{
  "encoder_arch": "transformer",
  "model": "encoder-decoder audio transcriber",
  "dataset": "read English sentences (LibriTTS-R)",
  "train_examples": 15625,
  "n_mels": 64,
  "hop_length": 160,
  "input": "log_mel",
  "spec_augment": false,
  "win_length": 400,
  "tokenizer": "char",
  "vocab_size": 32,
  "encoder_norm": "layernorm",
  "encoder_norm_position": "pre",
  "encoder_activation": "gelu",
  "encoder_head_dim": 32,
  "encoder_fused_qkv": false,
  "encoder_bias": "all",
  "encoder_qk_norm": false,
  "encoder_layer_scale_init": 0.01,
  "encoder_parallel_block": false,
  "encoder_moe": "top_k",
  "encoder_drop_path": 0.05,
  "encoder_num_experts": 32,
  "encoder_moe_every": 1,
  "encoder_expert_mlp_ratio": 0.5,
  "encoder_experts_per_token": 1,
  "encoder_shared_expert": false,
  "encoder_subsampling": 4,
  "encoder_layers": 8,
  "encoder_width": 256,
  "encoder_positions": "relative_bias",
  "fusion": "cross_attention",
  "decoder_width": 192,
  "decoder_layers": 10,
  "decoder_norm": "layernorm",
  "decoder_norm_position": "pre",
  "decoder_activation": "swiglu",
  "decoder_mlp_ratio": 2.67,
  "decoder_head_dim": 32,
  "decoder_fused_qkv": false,
  "decoder_bias": "qkv",
  "decoder_qk_norm": true,
  "decoder_parallel_block": false,
  "decoder_dropout": 0.05,
  "decoder_inner_norm": false,
  "decoder_positions": "learned",
  "decoder_cross_attention_every": 2,
  "decoder_tie_embeddings": true,
  "residual_init": "none",
  "optimizer": "adamw",
  "learning_rate": 0.0019,
  "beta1": 0.8,
  "beta2": 0.999,
  "eps": 1e-08,
  "max_steps": 11500,
  "batch_size": 128,
  "epochs": 94.2,
  "lr_schedule": "wsd",
  "decay_fraction": 0.3,
  "final_lr_fraction": 0.05,
  "warmup_steps": 570,
  "weight_decay": 0.05
}
Rows from block 5 of the audio encoder of a small encoder-decoder audio transcriber, named by matrix and row number. Rows with one number within an expert belong to one neuron, the router's apart. Each number is 128 + 24 x the weight over its row's rms, rounded and kept within 0 to 255. All counts start at 0. Numbers have three digits each. After the name is the row's rms in percent of the matrix's.
After each expert's rows are labels from the 100 clips, of 14976, where the router gives the expert most weight on average: "top examples" is what is common among them. Only what is clearly more common there than usual is listed. The data: read English sentences (LibriTTS-R). In brackets: how many of the 100, against the usual share in percent.
# router: router (encoder.blocks.5.mlp.router.weight, 32x256), inputs 128-255
# up: expert up (encoder.blocks.5.mlp.up, 32x128x256), inputs 128-255
# down: expert down (encoder.blocks.5.mlp.down, 32x256x128, transposed), outputs 128-255

# expert 6
router.6 108:129140097122121156080104120117103108118097096112139093101093127103109159103157122107147172125122132099168138131130130091160144126086127118130133114163131124065118120127109123129130168099131121089115154083132184104116121120142121093106127091125110100120138118179090069131139123119114097111108141116104116129181127137115109135121121093157180109115119137100078173154117137147095119120164
up.3 108:182072170102117118179127136143146155110144134130055109148132169109158131101138092117147105125161128157139151150127116092115127133144132127160137121110121097179129085105098085160102104141156137102066088183138128103109106137125140137103111107157102108144142149141101134151107169141153133118105103070146128128124083150119109147148120146128118095117155117114178093146071153137140136191123
down.3 112:152089090111141140120102146100100150127160118134075116102168131144115119119123104150137156134132132105144119085143131116085115112093137101164109142116126140129148144132153111150146110122153135147150098125088155088126129130101141140120141148158084052126115149113095118120121200108121096110146079127171118107165130130105148091160119132093097153117096084124120150128104122138100116117117
up.4 106:123130102132140132120141149108152106165168113142088103098137143150133093106081065110168133124137129122126123138118113115145128108103105133097068102147132111181118165090108127141112141083136147090147127138133130136144163137144140109126127101102136128122119080173143053138129152138145167129117114118104114150129159155128085145150134130086102120170152133139097168125169143095150108090116
down.4 100:153147111118154096125157148149125118124097099137145116083144112168124106128121114113131154081119133161134083108096135175161157161143167139124128117120124148105105206101186165159122118121109086124143150130148113152143131136134142117157150100108151155135143130149083131108142101155099085159114163148103162128124151155165114133143162180107126098169131149077141117133127148111092137135135
up.5 112:077107138156091115197116114113152139148122076157138161156149134156125121100116092102122105182137129125124157138136170127122110121117171157112116121135093129122087113098122129138136139109147089124088122166126117128108123155145123145081187152164113153104141152140133141130153141078161132152140128140124100148065126152146099092146124121082112134166116153156118129143094117104148134141116
down.5 112:055137114188130161164107102147116166119171108138132148127133127143140123149136081130139115081112122107121126113120129099140102113094094138107130195123126139128102126096116120113106153094124084178110148129128120147116153109137130126084175121120127116137136138098149173147142119124194150130136107134127094165109103109122137106139119138098150145158124116161131129159150103133187141165110
up.6 108:138117139111109112138126162129099118132144134106125165093126112170151131156126113126148131122135133131118161127137124121140134141164071108112095157126127117114117121133179113084135119115102098156125123119069121128146119141124138090107130102139136155082161144129093131125107169140136118148106144148126146092129067136134102102115135120123133090106137109174120104129152129101103116118117
down.6 115:106100116162172120121133114150087168160154126170132150132117160094144126156155158176103152130188119125093129123167181146164120143152151144099116157103160129119139112130121158113162117119142099144126154135127128097105116114166157077141162133151106160127103102135105159141155141128132116137113144123086146151131098165171167083140124162137142117149116085133109125149162125172148151150134
up.7 103:115144106144136161150160137132092156175158134123105137156150129137130141067149128105132127161131120145104143150118121106113116148097084111123172122135128099099130142119139104122091131109130115153145166141132118142129146150144143122083114094106129113110181130072128107148117092154116120083131138122106149072083114173201096097109133169119148185126145112104170130161172111137107126156124
down.7 105:083108094145112088120140164159090161125176156116134156148109163105131075136111120141124127134126162115109110147116134131149131112147137111094127156080115094145119117141177109132132117119121162154129095145164130151073115079110107127130150125104122145141133131140112153148121085126135097097126102145108131142081141129180097129137112184081088120130123111089152162126122123137124130159136
top examples: the word "of" (52 vs 24.9)

# expert 31
router.31 087:166118109140094122122129158125109113121155147112110135143119115102120135137133161087129134132140144146144097129146136126163153090164123107079118136079129132070161124118142162135161124115124128162139123130094097129107137157144135129124186125162072121105128113095111123125109093107177129187137133126171138106088169132086138110108149140120094114130114044118115104114095124098120125123139
up.3 110:131146074144125132110097118131124158189153120161159119148101146120134132148100132119166158171099118152111130142094150116093142118103146132145084123114135141111125116094129111119071139106127118116119124166095120121132109123125159136152130158132151134102126151146089136151154149118110146157098138101110123160130116165123129143146118133124175100119123123110138104136107095109124136127125
down.3 112:147125138123131111160121116151173121130156131124135127111110124042120118133118176138130143085095141150146138149101129123115100134116132156159101104127095089120117136097157143140134130110132108101167073123083114121115168120110128103104115140084114088105137109136105133115120138102070130154129134097144148142154096095158111123159119084143145148129156147161112097147153112141138126127147
up.4 112:149129141074130139068123115107121107136095091159107132104072136134114161112112086126120071119147127112141113137152083074189124071111165127135072114062160126116123126121135115140116133129131098131093155096125154120165158124088117125130112125096106100119138156122161130137116124155127139115121144164145137120102141131122123132139149138123145141132160107115118127110146130158102077132136
down.4 122:141119101173142106127140120123119122119124105107117118139145133120128127145137106150161102102091161167121158148096138108151126110091124141094142134115123126149127114116119129110107165146129145121159079144097139123147134163105121105126128130112186080124146118101130113149120118153105086090150077135066131171111072142102121083089102115136164133071139140151132143103145127145126144136149
up.5 094:137150117133110123113092116101138137160120118189107145106119163159097103145107075100155113115102092131121171140115153143120052139124136124118080123157103126143139097139073101102093122094141142155108142136137161135144143141144117102134126115134110160135160160101170108135147134136136118128086144159110106119082132162072104081147112139150074118097124146086126136144163128160125130082109
down.5 096:084125150132113109161107113164097133140140109144114122113132135147104126114162161126165128111085098133069123146107118091134100121118120130117178145139134162132147159138139121146091083123120155182141110146160133114141068122117150059115174172094111129146089125122130077133095110131192087107154096102082103149104053140145102146137128118151137119173149069111127136140156108146136159095135
up.6 101:140082129139110125097168076140143148137097124127097157092116126109111148142132140153176107102100155086142065149115122132139151137093125113153202132116155116120169147135094145113146138157140135149155147117112163110116133110096098162094112142106160173128143115120073133149123125123106119117126175119156124109064132183124145100145099178106117096140128122118106109107140082147135116119119
down.6 103:122132131092137159124108123132127127121103134155142080112101125090120164141128091118107130129136160154153082125177140108157094081110173135139149154141094120142159166141086122123104083142118080125113177115128147117079195129146146149162117097145106130141109129095163130141115124143136076134089124177137145119155151126096134120126143154110197149087126107114100141144137126170102143131134
up.7 093:142112155165093112126117081124113144096126112103158134126105135129104121113115158109133146107116098117150087131094093152130151149131146097169154129135164080127109113170130150128131126104144135131114132163123115133119156133154130084122108163089104146144110124123139107147131151142138153125086124166129096128090126156136109118137193084119098119141097114103124134151137136133125180102172
down.7 092:135125124121114095125103119141125128129189159123097136102147125122126143116136071073109121132100145134150127108104169127126141078116123131136085158096109095133130176124132107163134166109152101098103075135108076102126136143128149112124153120103112119147106129143172118128108143131087115160116129147060087095106160119120148139123141094102128113137157133105176136126137139121127167122140
top examples: voice: female (94 vs 52.1); the word "i" (44 vs 20.5)

# expert 25
router.25 063:121154115160158105165125184139163122115080164120159116142143142145166194143142119108159135155147129166151079136144134142125138129152185169119137119127109148126125108146143156127158143154140157130151134155138136155125144173092148170124109149127152137125140137144134162135165149151185185156127144113140111136150157141125103157109128171117111128150175147100127114135147135050136134159110
up.3 100:157105161088119112114129118103083178142111105115075076118135124129110115106143119119170114141111123091130125143164146087112148117105141139194115151103127136132177105100101135123081123130147105177154099137143128118137120099115149111116114118055094099132146155165117111150091173135091146150128120128137109125099088144149139167121112152114144129139151149125124129118130132169118155110164
down.3 102:138105092130119122149134170130121108140109150122126111090114134106121109153147090142136142138179166088168171118137140124142134114171113084104124092109113124118121137143122126158128135155107127142145126124164158146135127108189139136162092089140159127143118138085134148123160161115141127186116102151145192156110108123105136115137151134178112142072120100122102099122079125130135144109121
up.4 096:130135109119092175115145114118164173122128119098094147110140128129085088146120102136140096122122133116139114147125091123130118136122070086076113100169096150128145112137094157097096167154141144122125131130110123096117162101137125118134153133090146104107143120139097079144125094147097120132106142145070130111118119139132141140163074125109116092119136138116107158129111130150140079098105
down.4 090:156135084111119097140147132126113142149145084152169131144132137142133158152092118170107086123119163123151105089100163132145121150178127133134126095096110118101088176121124111146113143133127108130114114166104131175109135128120126085075105126156128157119109146150114140139127155128083150135112147119122130177091071133125141101145141104090127095094129084143115106158099107096104101124155
up.5 098:130075137099049117119104131135142145150125102136111149124057101108152132149134118111119091100135143126112148136111111146089104133127088119111130126099114092115133116149139087148103094113119140132140136157119148134152152134161133080135166105149102163119135116121117119132112122170100135066140088103156145066150102133174153076071110122106097135139157122143144115155116109123134124176135
down.5 103:098097115148132116129137132072131137122134122152183092102133124187105125139137140158114058077144102085093111123098126158117155114141138147146101091129122094125101108114142127125100148093110143123149101104121128175155141116136155129150136137120166120154103124086141139122184110113112135125145113120127097130149142143146136130149108120098064087152138124098126133095102124086118135153104
up.6 103:137079123095124153133105108156098140175083100095137164126115176140110135099103159142163178106146099086099138130113114110124111111132103117151123098107130112130180120156110147135133135114175115105140176151133109142104143129183098119112107124140113139146142124139080135137114135163153094132146155142149177119090125135107108131175091139130144125147146132134129129158133125151141113113172
down.6 100:126114119104117115150111134118083074127113118113121043140110141079105135096131118099140163155102162152150092126126120118073136094108113130141126109100103115152124117105131143102107182134125119167101132132160143159145141095110122121091123125150104068170132112157131135125132127121136095102153114127119172099122076124140151155098115122123130114134192136139113121099173088117100142086115
up.7 090:157133149114120166155121119128112180122155125116141113121094125136126130135148142162166117145095147071107115144138107119107126115087135106163075094159130108089123081062118130116119143118178110144180113156110140130114154112170116101137132136134110164138151112115100113148098145135087077129122098165157116109127117163122140131153134116119120155123145089151169121155084105119201116130133
down.7 081:131149103123133111145136122103060119150120126125103095138121122121112136137140113105106093166158161065139121097129103135151175114080136163130142119116129102112095173104124151149095133102122118130161152144121119113142139145094164161177111119154155113121137140131183159116165135127136094179102102130094177091104151160157109124158105124140136143133135108156161126153133159097147138140174
top examples: the word "of" (57 vs 24.9)

# expert 0
router.0 107:163148122081121127131155119165137102125151127096152128127098108096164131137165127155113149131103140107139120128139120125147111084103113162133126103174157117073136109099092095136113109088143071119110107116122144104114143134124140140113110154114132141147146179148106101132085127208105128092131101120120124161089092124134070153147135132202145165116126100114144105147118097108129123125124
up.3 103:148150126146107151061160122150127147104119089147125105104155130170134086124149132146190150169107148108107120132096113109150145089124104133146131130123112090109139109132106122178129124122152121111157111071123133120138171122180164089091129132145162146120137134156084158136091086132119150146109165141103113135135135163159120154165146112144136127093117079123107140144152104124150080138133
down.3 096:154134140122163124135123144179128135148096117136093177118117127141115180141102128134114121132123155154097144110195109157094141105159164135137095153131111106109133171118140127158173079118105105124127092125135113124124140116159109157171146150106118154114154135096082161110116150109167123118154134172151091039089157137105136088125124128095124098133153136168154140145113129145147116117133
up.4 091:127135156115075168110145124111129155118169140118144109091092114145142131108114127116127159124145146106092187122124138163126123103145135136132127158146113099137094139118070108169146173116151057127060119097133120120122141119154127138123104149140135150126135093126128084130107095112080137130077131101140141129109128127143118129100088118142139127133095130122132112134113153154133152081171
down.4 086:154089132160106122119131110074178141136145127152138134154158135129135161139157085123113082128127129168102125165117126103133145098141117117159079143129185165118139122138136098142130117134121097097138172147149140132111085125065094159142128168157157102133146145142124149133134129156133102143120121113125109152134115135148160113099117095145115166154086104152138138105114141107095101069132
up.5 103:137148112115163103056125100160125107133124114133136094131135110122091123123124113053107089168161144136119125125116087087129143120113118150145141132125112089096166146153161135151070099092110137146131156092149146101118146135145145143086139099161111083110087125094089124131125126125127112130104147139132114116144157138115116123103150147133123114083107153146123166152143105134106130143143
down.5 108:131139104132167138125124127143161110108152148147124144113133120145136127138154089057109129111106124127111121113144119114121153087140113088124150115102175143139086143113163162121163125155130125087141131151130183132126124125145155098117137070149121126065154112126128134125130125104143126121079141131142133156156180143093151130095156169108115125107127112143130161118086146150108106103121
up.6 095:126101142097161175079132126119112177133116116165175138129142135077112133128120103123148120134131150126127094148114096063126133121097093169099090116064126115125148144134135163152113146150133190122136104116099107151129177127122146110128133096165186093117143117115115156147158093123102129135110141093116148091095148145122169122162115101087133116099123117106086100166144145109114148116103
down.6 092:142117085091088128117113117129145101109098150141102096145115138097092137147135156123158117168188151127181094162108181147132161113111138167149131102120087125125114098136146128123111150118157149104137104167133152100115136122121127125164126109125202123115112124122115095149155125141083136195110097133156158162139120119161148136153126128110127135141113144076118108113152162158112136167094
up.7 101:114104114128156136131145122086116113116131100107106129081126092141125146135141100093102098088170113107125155113110118124154125122129129127107150137098109127153126121167128170121123117134119122159138100121107074086112139083116129141112110104173144123107125116087164106115120120108132164165177122142116160155099131132121124156130162097129098129104119173128082129130138159110115137090118
down.7 101:127131131134143150126123119169087142171091138130136156129109121131159135119166133160131070128155075121126103135142123143109127130120178121128133074149106129117104117078151060144106123140141140132122137113152173117112157123171098120133141125115117130180139150142097164116166171097145116122141088095189118135165119131132136132112115114170102125153116137139109118145123132104120159151122
top examples: the word "you" (60 vs 14.4)

# expert 26
router.26 063:120148125142146089126114153131167137119102123147169132153163142140135190128124130088159131163128121144162109134164135145149130124161176124124145106094107154122127124115136152138165132155146156132185125160132141171123121158109155166142139131119142119123140143142123178138166127142166148139125151105137095149149153134128125178120136121107138152187165126093149143142154122126091143152113
up.3 091:140136129144128188140107125135103143154142096141094128112133128124112162115120119122153068147152106094085125150098128112157109147108127124121092126143153087103161140124094121092106100082146116131112138090107139143102132130162131115133087127106100128165167107106106086146137108083119107075187109177072088105083143149120117134107126103128149139111094144135143162117122079177128122116153
down.3 090:139116139111163134111144128127145143168148144132165082158126151136109106129176119095138115108174110131104155138082114125098124117110126141207120134102129182123122114108123169101140126132143128141138128148154081136145130127112168104100128132095111155121120144124062132161141113168164132112147112145142124127092108132128099189129130151120175094116112109175151103158145146128118130120144
up.4 102:147087107120095159123136129104113165125125103118079124109102123111154120131154125164143135120129149143137126156116079103129132120091088193076136123118144119064133120130102100117120179116141152171102132157140118155091144137143151106114125105151182134139135158155119111142137089098124125125131094111125131093103110141134123121130132160160139137162130063157126127158105124115140144099123
down.4 100:118128172149131096143140139118100146184159062107142153141123128159161116130113110098122156153119175142106113137116111137102119181129160126102142134160149124151125140167150183145131110140172156147130144130090103125143085134155145107121157139132182150161140150135076096138120133108154101105168134164137156163143114121122149094110146154119105134129160127141122077115150125137120121161069
up.5 090:150111126129101087135179123151162173107121108097101136114135122126133078148132109165145102102127112106140156147078102143140131171105102112142116082126106126135125155134120146126125152086185105106124095124113135105125113108145141093119101151078144171128141133143113062152112114097074120111148128129102079084131112158148125113184152121144117123125101162116142141164100112172124121131133
down.5 086:111164116083082144116165120130118135153144093097147146117121108145152132111083129123141198125084131116105067156150087164122140108159159130150184101129125152126124111115140118136118132142135158085146100108131122124119131147127134164170137126118122170158122145149091127155129136155098113087142104125156195075124109154159162111121123092139120164147113141156146162165112146172112139161120
up.6 094:147086163125102155100114098135139136143117127130077173136085143132112136100097107109173125141119140130130111127119095116108128086118134126105113102116143126101130178143125090111108126125115117099119122128100094100138145091131113124121106149136098114145130083138078112136098135113101157116109140171142175081114097140132122109116086145141122114124047122148102137164162142121156143089119
down.6 101:149129107111116079107136123088097140130118128117169162037133137124113106141106147140111124126100168149091081132114155156184136090104128102167117116129106118138104144149157093130059162107115141079115141144129131156148161143090096186119101137128149098107142156085125136126125181140151121117126110136111164122143144097082127127115133125092111167101132127089109120202097149076102127141141
up.7 091:166156135100175118075170099121141095079143163113145121072108114140134135123136143109118123090134096136141163114134128109153111123080137142138122103118134123124120156093109123108137072102105136147104133104116113092138125119141105149141158119129141158110117110116151113120109135116071151131147096119138136085109155139138154124159125129134120124134133093127131165145137142101128119117125
down.7 088:054103165124101148087107120154139109139109131145170126159101132094142136151181150108129131158153117120142119116133144141147120147138140137101142186126178106120092149159159141141115108122171089136112100136129124109143116097129152124091157126143091127134119157134123139110083129105091095108125197123131119118156108117152123128105139141181079134150115123123092149101133137148122167122095
top examples: the word "his" (29 vs 9.8)

# expert 24
router.24 114:134116098129163115137099102160126137142145138092125098104140104110116104107123119131135103103129173148134125122142114107112184119118105106127127151099125141054137147127100102119112142193125100138128183107116093122115145110102111102115154092167123073137114129124152114123094119095155130136121130160089134121138110131107126107113105142092128174147163094087125135125122098096127085154145
up.3 092:150103065126108129145135100125083147163127155117101132129165125110146150141098120138141128110146125111163136141104122087137128105146144112107145139121115097105151149114153138132124107083131158145144112092135126125109120155122134123145109162119109161124112083094127145145118138135089071123120146146170113120076113154129131139121151151136168121124128113118140118174157160113119128128099
down.3 090:113093146134118133099118129116090120137127111106110119187085099143126104073096140126115121103167134097113132145116147138132068133119114114081149141099119091168146114129085142109153128083114142182161132097123132100098137109140114108092117128134155119174142135124149141116179165110109124105107133126147123073159108135173137101130146107129127106121135116128082142154134118125072142096116
up.4 105:133127102122134114098163083158132116083118131137114113117107156150174157144165122150149154150149115117152135152104101143100129143122128120165091101125143121109127121149164155119090131122132128115101133111052124108125107103136129112106151161122098140091099116105122132137143149122082122131138178130153145111145167139093145115118152139124113122113093172186091104092118128124136120089116
down.4 107:131094122142138120131132130115137120122133148131133098131143133081122122148138073114100151108180121170133124099129137102114169116091169145109122126140151125143124089129144155115134177130142126101153151153159164122137155105132152115137129070140175074113144115119105163132160113154128119166093087103140170181168140142150133137106134146149115093122090127128125131132130137131137141104141
up.5 099:154128115122077108117108163148123143115126097138116150160114146132123121164150126165125107149107140136152140156130165117103122144195087146159134126161089142143127099116145131094107169131129123158093164159104178090115110117135148132142146141129102105132140120134174080150115111087121104146112115132145142117139066153127140131124116128159086150119176065118100102121118121151159146117097
down.5 098:102128113119090128164167114095144144152119095153123135151162092160150110132109131073135110152109123139124091107090146080161112142120125152105159140127115140166128106112108104127095121142121169128132114112161148133151102108125112115086114096153158118155112138093163143133154105174147102096119143102117134124117115178145119154124116140076140109151113137081149146095137149113138118212097
up.6 089:138118111104146127086129075122103099136129108166120109091136173163101116092103124145100090149101152108112115125112073165136111094136087144159107138094106094090150120103130106117107109094144147133138160134126139112195138142133142092135133108111130125131146164117149102122102112140143123178123127079108129116146165123115136108103126093127094135100104133131131139136181125144110114150115
down.6 091:151123114115168137127168102112060139118133144128156122166137133121153115109115098096055150118107151129145130098100149093152118134128149150080108156102127166089132133122119108135108105114154142151112108170140134148090130131138131129108155095108105136130097117137147115095120130171124128091112158175126089129093144142129133128112132111115110112145106098088164134154136147118129142086156
up.7 115:149124102154170161082104153142122108092114122099138101100148138089106181093168160155151101146133133102171107146083162113115156126089133125176092104124124100094070123099092120151151134099110136102124074113124171152131144105132137141142130141126130111142160145158088176126094171120126122102113152141124116082111138150128154121124157085159097133122136133097115111143104125117129096128138
down.7 111:151139104121151162092167151125135128110115144146104137113178118098130136139129128053143137132131116129158143115137164139068124108114152127090134212108103123122143154127116152123166136140099101112123126150129139119161149110123122133155177116116099124139137114136110116137150138116117133113114146108124097111159164126085124158116087119104136149159080114109138157138093105114153108127087
top examples: voice: male (78 vs 47.9)

# expert 1
router.1 057:144153121116148102135112175144149132067087134095144110107165145160158179133167120107160124138123138141146089130145125149114141104167161162136124145133138144112117104113138144144143138174119172127164125154116137156113099165097147159138108132135134136115130121129136174133167138106152172139147171134124096135130144135116124173113123140129125098162125128122134116135156102089098168155114
up.3 094:121106134144126140077117117092135117100138127096114141103118097102136163140169137169134094077082127124142147134116121108118067130123129139117108132071091092170180119155107134152145175119142131139111122089122117110111141096146130129119124156139130161133136132145103099140100138162124150123094143128120113131137163144124100130154108124118121082093137107097088116136092151071176145072134
down.3 093:143125087117139176137126153119070132099125102112180143096147113112130146111122145096141173119134121163175143096111105077144105132139085080159137109150132115171150127139105123127111151157101169096146124169116149115120126131120109116115130121156143095104128145137142129111091102117142121137127131108169172125115097083135137107155125146128152140117117157137140164142064143111139121106166
up.4 097:155081117165116074117135083127126127119139099109104151132126139131132110120142142135190135077138159145112172136099100140110111148076099151114159106120182157137124090089092105100123102132138115142149129109118122126058154130156103150156147156112123134149155132110092122128110133127112115115100111156123133110067117126159132095152119131111121088134148121083099159126100134148138068111123
down.4 099:132160100117128132124124103144106156138147121153136117066127129144124171103126139120128133121110110145106124126086119090135170126112153143133146124142124159143135123110097141121141101177084139161107192138114156107109138124127093164157146139142117121145109104102077125125119106120170094101143093140148125120132131140159137110135128129156167128113126126125116134204110144144140109081163
up.5 106:144115120146128087124180099152131162131154089098103153094150136101105124093152141141176113150151144121139130133098110092111112133116113153152127118140182106155100132164153121176105127123163120097085126124091088089085127128167131061124115144161122125132126073140093105141129115126125086117106200153167100112139093133162137150148140136147114079121131130124127167136093142121187115126129
down.5 108:134148120151123101116157107156089136109157138094154098154165141127134117176131117127113131140108160091129107114125106146169157092142157145118121148118146172097109167124067144132119176151101126117138089169140120159148121146128144169104112116106104142129125115124136147131165133098117149099128128114062099075127147118146134097106141166110143106154127120126109158082104147189153179132142
up.6 099:156088115111108128095124089159107153128135120133066122093109136086091133117142130179131125127098116071094135135128121142132159075102112084119115115111114138115202097155159096129065154105168106100112128112099133079156126094118098123124122121164147134084152128137118114124134136142097135147137131141087167064112104126168143090142081157151133131120128142181151057113165088141112125114151
down.6 099:132120137082108110098145167146144128134132133122107144117104139088163173138137129147139152116129121118095123109176169146140081094163170139109147127139128087139095161177110131094154078108120125153133123125131078109115152144195121134171137166091148131113110173122128100119122090097121161163109159163132142106084152138177153113138150141116101127150142133108097106137154146175137164174113
up.7 100:127116111070138163120128123153161103151116087094129142111132093158135120113135115134144078111115133130130150123107062099109163156128150121086167137107161101161110136118173127135133128134101131098116097077124125133129154136150120117113161128192149131107096118118099153133124120121129186084151143113091107111128123115119147124092136165130123109111044078137134114116116132121101128098146
down.7 110:119084177093133119100106113152113148141186138124179119169142124153112130115076121135114132194111125087129065104137118159144143141170148100129169144101130131142108119146102140136108117127136141109122069132096123135099110106144141127116143153129170106152115111157107120115114169100151153133165091149139137128079112118099116087161137090112134133121139124137136114125154152120149149108143
top examples: the word "of" (57 vs 24.9)

# expert 11
router.11 111:142147172074071144143118108103102127116135133125134138127113134121171108118122111181159115116140141097109113131085145176114138085163165071123148127146092119172134097149114117141192108090147069146108140112105161152136106102133120157157103168113119117111112140152107138135112106086102109120120139108089120113181164108129184119137117134125078123135118155151129121128114157118148116114133
up.3 097:118114117119146099156120082102166070107136100124143093122144130101106150157109116124153143115155130146161092124177122122122079125130138140142158093108088051112100092136140153126086101104105147136159107145095106108105137127139090125110127130126104110164137070182140102126078138103124112162175099168144144189151129129137125175131140125136113108156130168123134083150159118120095120154095
down.3 093:152140141143148109117134114126155137135153110098120155103156154087143127128116118080135152129131165149121152121133151106139159157105111134159116127166150128133129161134129129112143126153140162120124118150136093079108096133160116110111146130144113182121112110137044109122107133097157114107092198138135108110136140157132144130121104151119119097138106137121141113126096116126145134095096
up.4 112:101113102089131161138140114112097041126159104135140122160095146131130124151158095131150092102160069154118133132133124120145092148165142102125150121104121096117160111146159111154141129092164185117133074120124115159110132129149165101112122076152158149137130112150111124136125106137141123122126182194126092099130128150132123148122143098095174120149128154096178121131107156167108117109133
down.4 112:140150121100109075123145142111130112126107109115133150123102141133098102123110131158124154121115117095116111124144125151139144166113123127101165121190100099128151100127105068158121112095144180124107127111128123160125141108098130117088130085177188160112122124122088146145156120173122184121117134146136121123137072141125139149132133165124110119129133154098161085131159131166178133127129
up.5 088:153120155101082155149170131071138122086133142129106127090148145112118067158143122139150139093162138113108147129148113105124137099144116154149134140156147128116170069125122103157131127160102131125149114123151160135116138134143133133084123137127105108159129084154139116128130134142120134129132182107105141103140106125078150099133146146175074142120106132061114125115143133085125111109165
down.5 086:145156169105113154089122127141130117127092099107144139111133114155092112134108143154163094143153115139106136102114135162084157145140165088112159150136124143074145108074117129116121161119129115133099142173105079119129128125097125136127122129110139124114125099117093110078103120136141132167133111121109096139133095113140147106127111157141133089136127128141165111159114156118184076090112
up.6 099:108142106130077135159126131148131053130140120134140129120107147119137112160151138131151130151108114099141079132112150134133085132157118117189115105080105089099128102133118114159142133086125154117167125117078110119087122117130119140146107127124132141177095164094118153143125149130073143130113124129106117131106114088153141129132116147176152151150069114079121100145132148127093088144140
down.6 097:105164132139129070149147128111105135113109100158183140112110158124157133162130117134115131129095121107142080095139101121158127122131099113158103110145148123145115153147100113129142092126173109178096162124144125160093122119144122127102144147138117139137122124159079136112152044136133155167132123147087119135102130130118125137117128109157143121107129165181136148128143147114167123140139
up.7 092:125119116090124129080117131148113116163099116177160132111120141135115157123156102114129083169123076133133114138123133124090109084131111110112094114101102150139138124097111148134124124122160096119099128110128185136113139153100167147122105154153082114113131143163098155145119089160125137126135130113117113108142151154109139119116138102143156126134150126162090099135121123120111133122112
down.7 089:127145163169142102139096149141133136107155139129151103124097140161151128163105148146126166141145128165113108097166153129145146125111142105131076113097142130129120137120116153144118140126153076119120155130132130145137137118124150175110154133076128098129150169121147142120117160150105100137123095138139152149152152142115092105124103157073124181087108151114091136103109123121127148118103
top examples: voice: male (81 vs 47.9)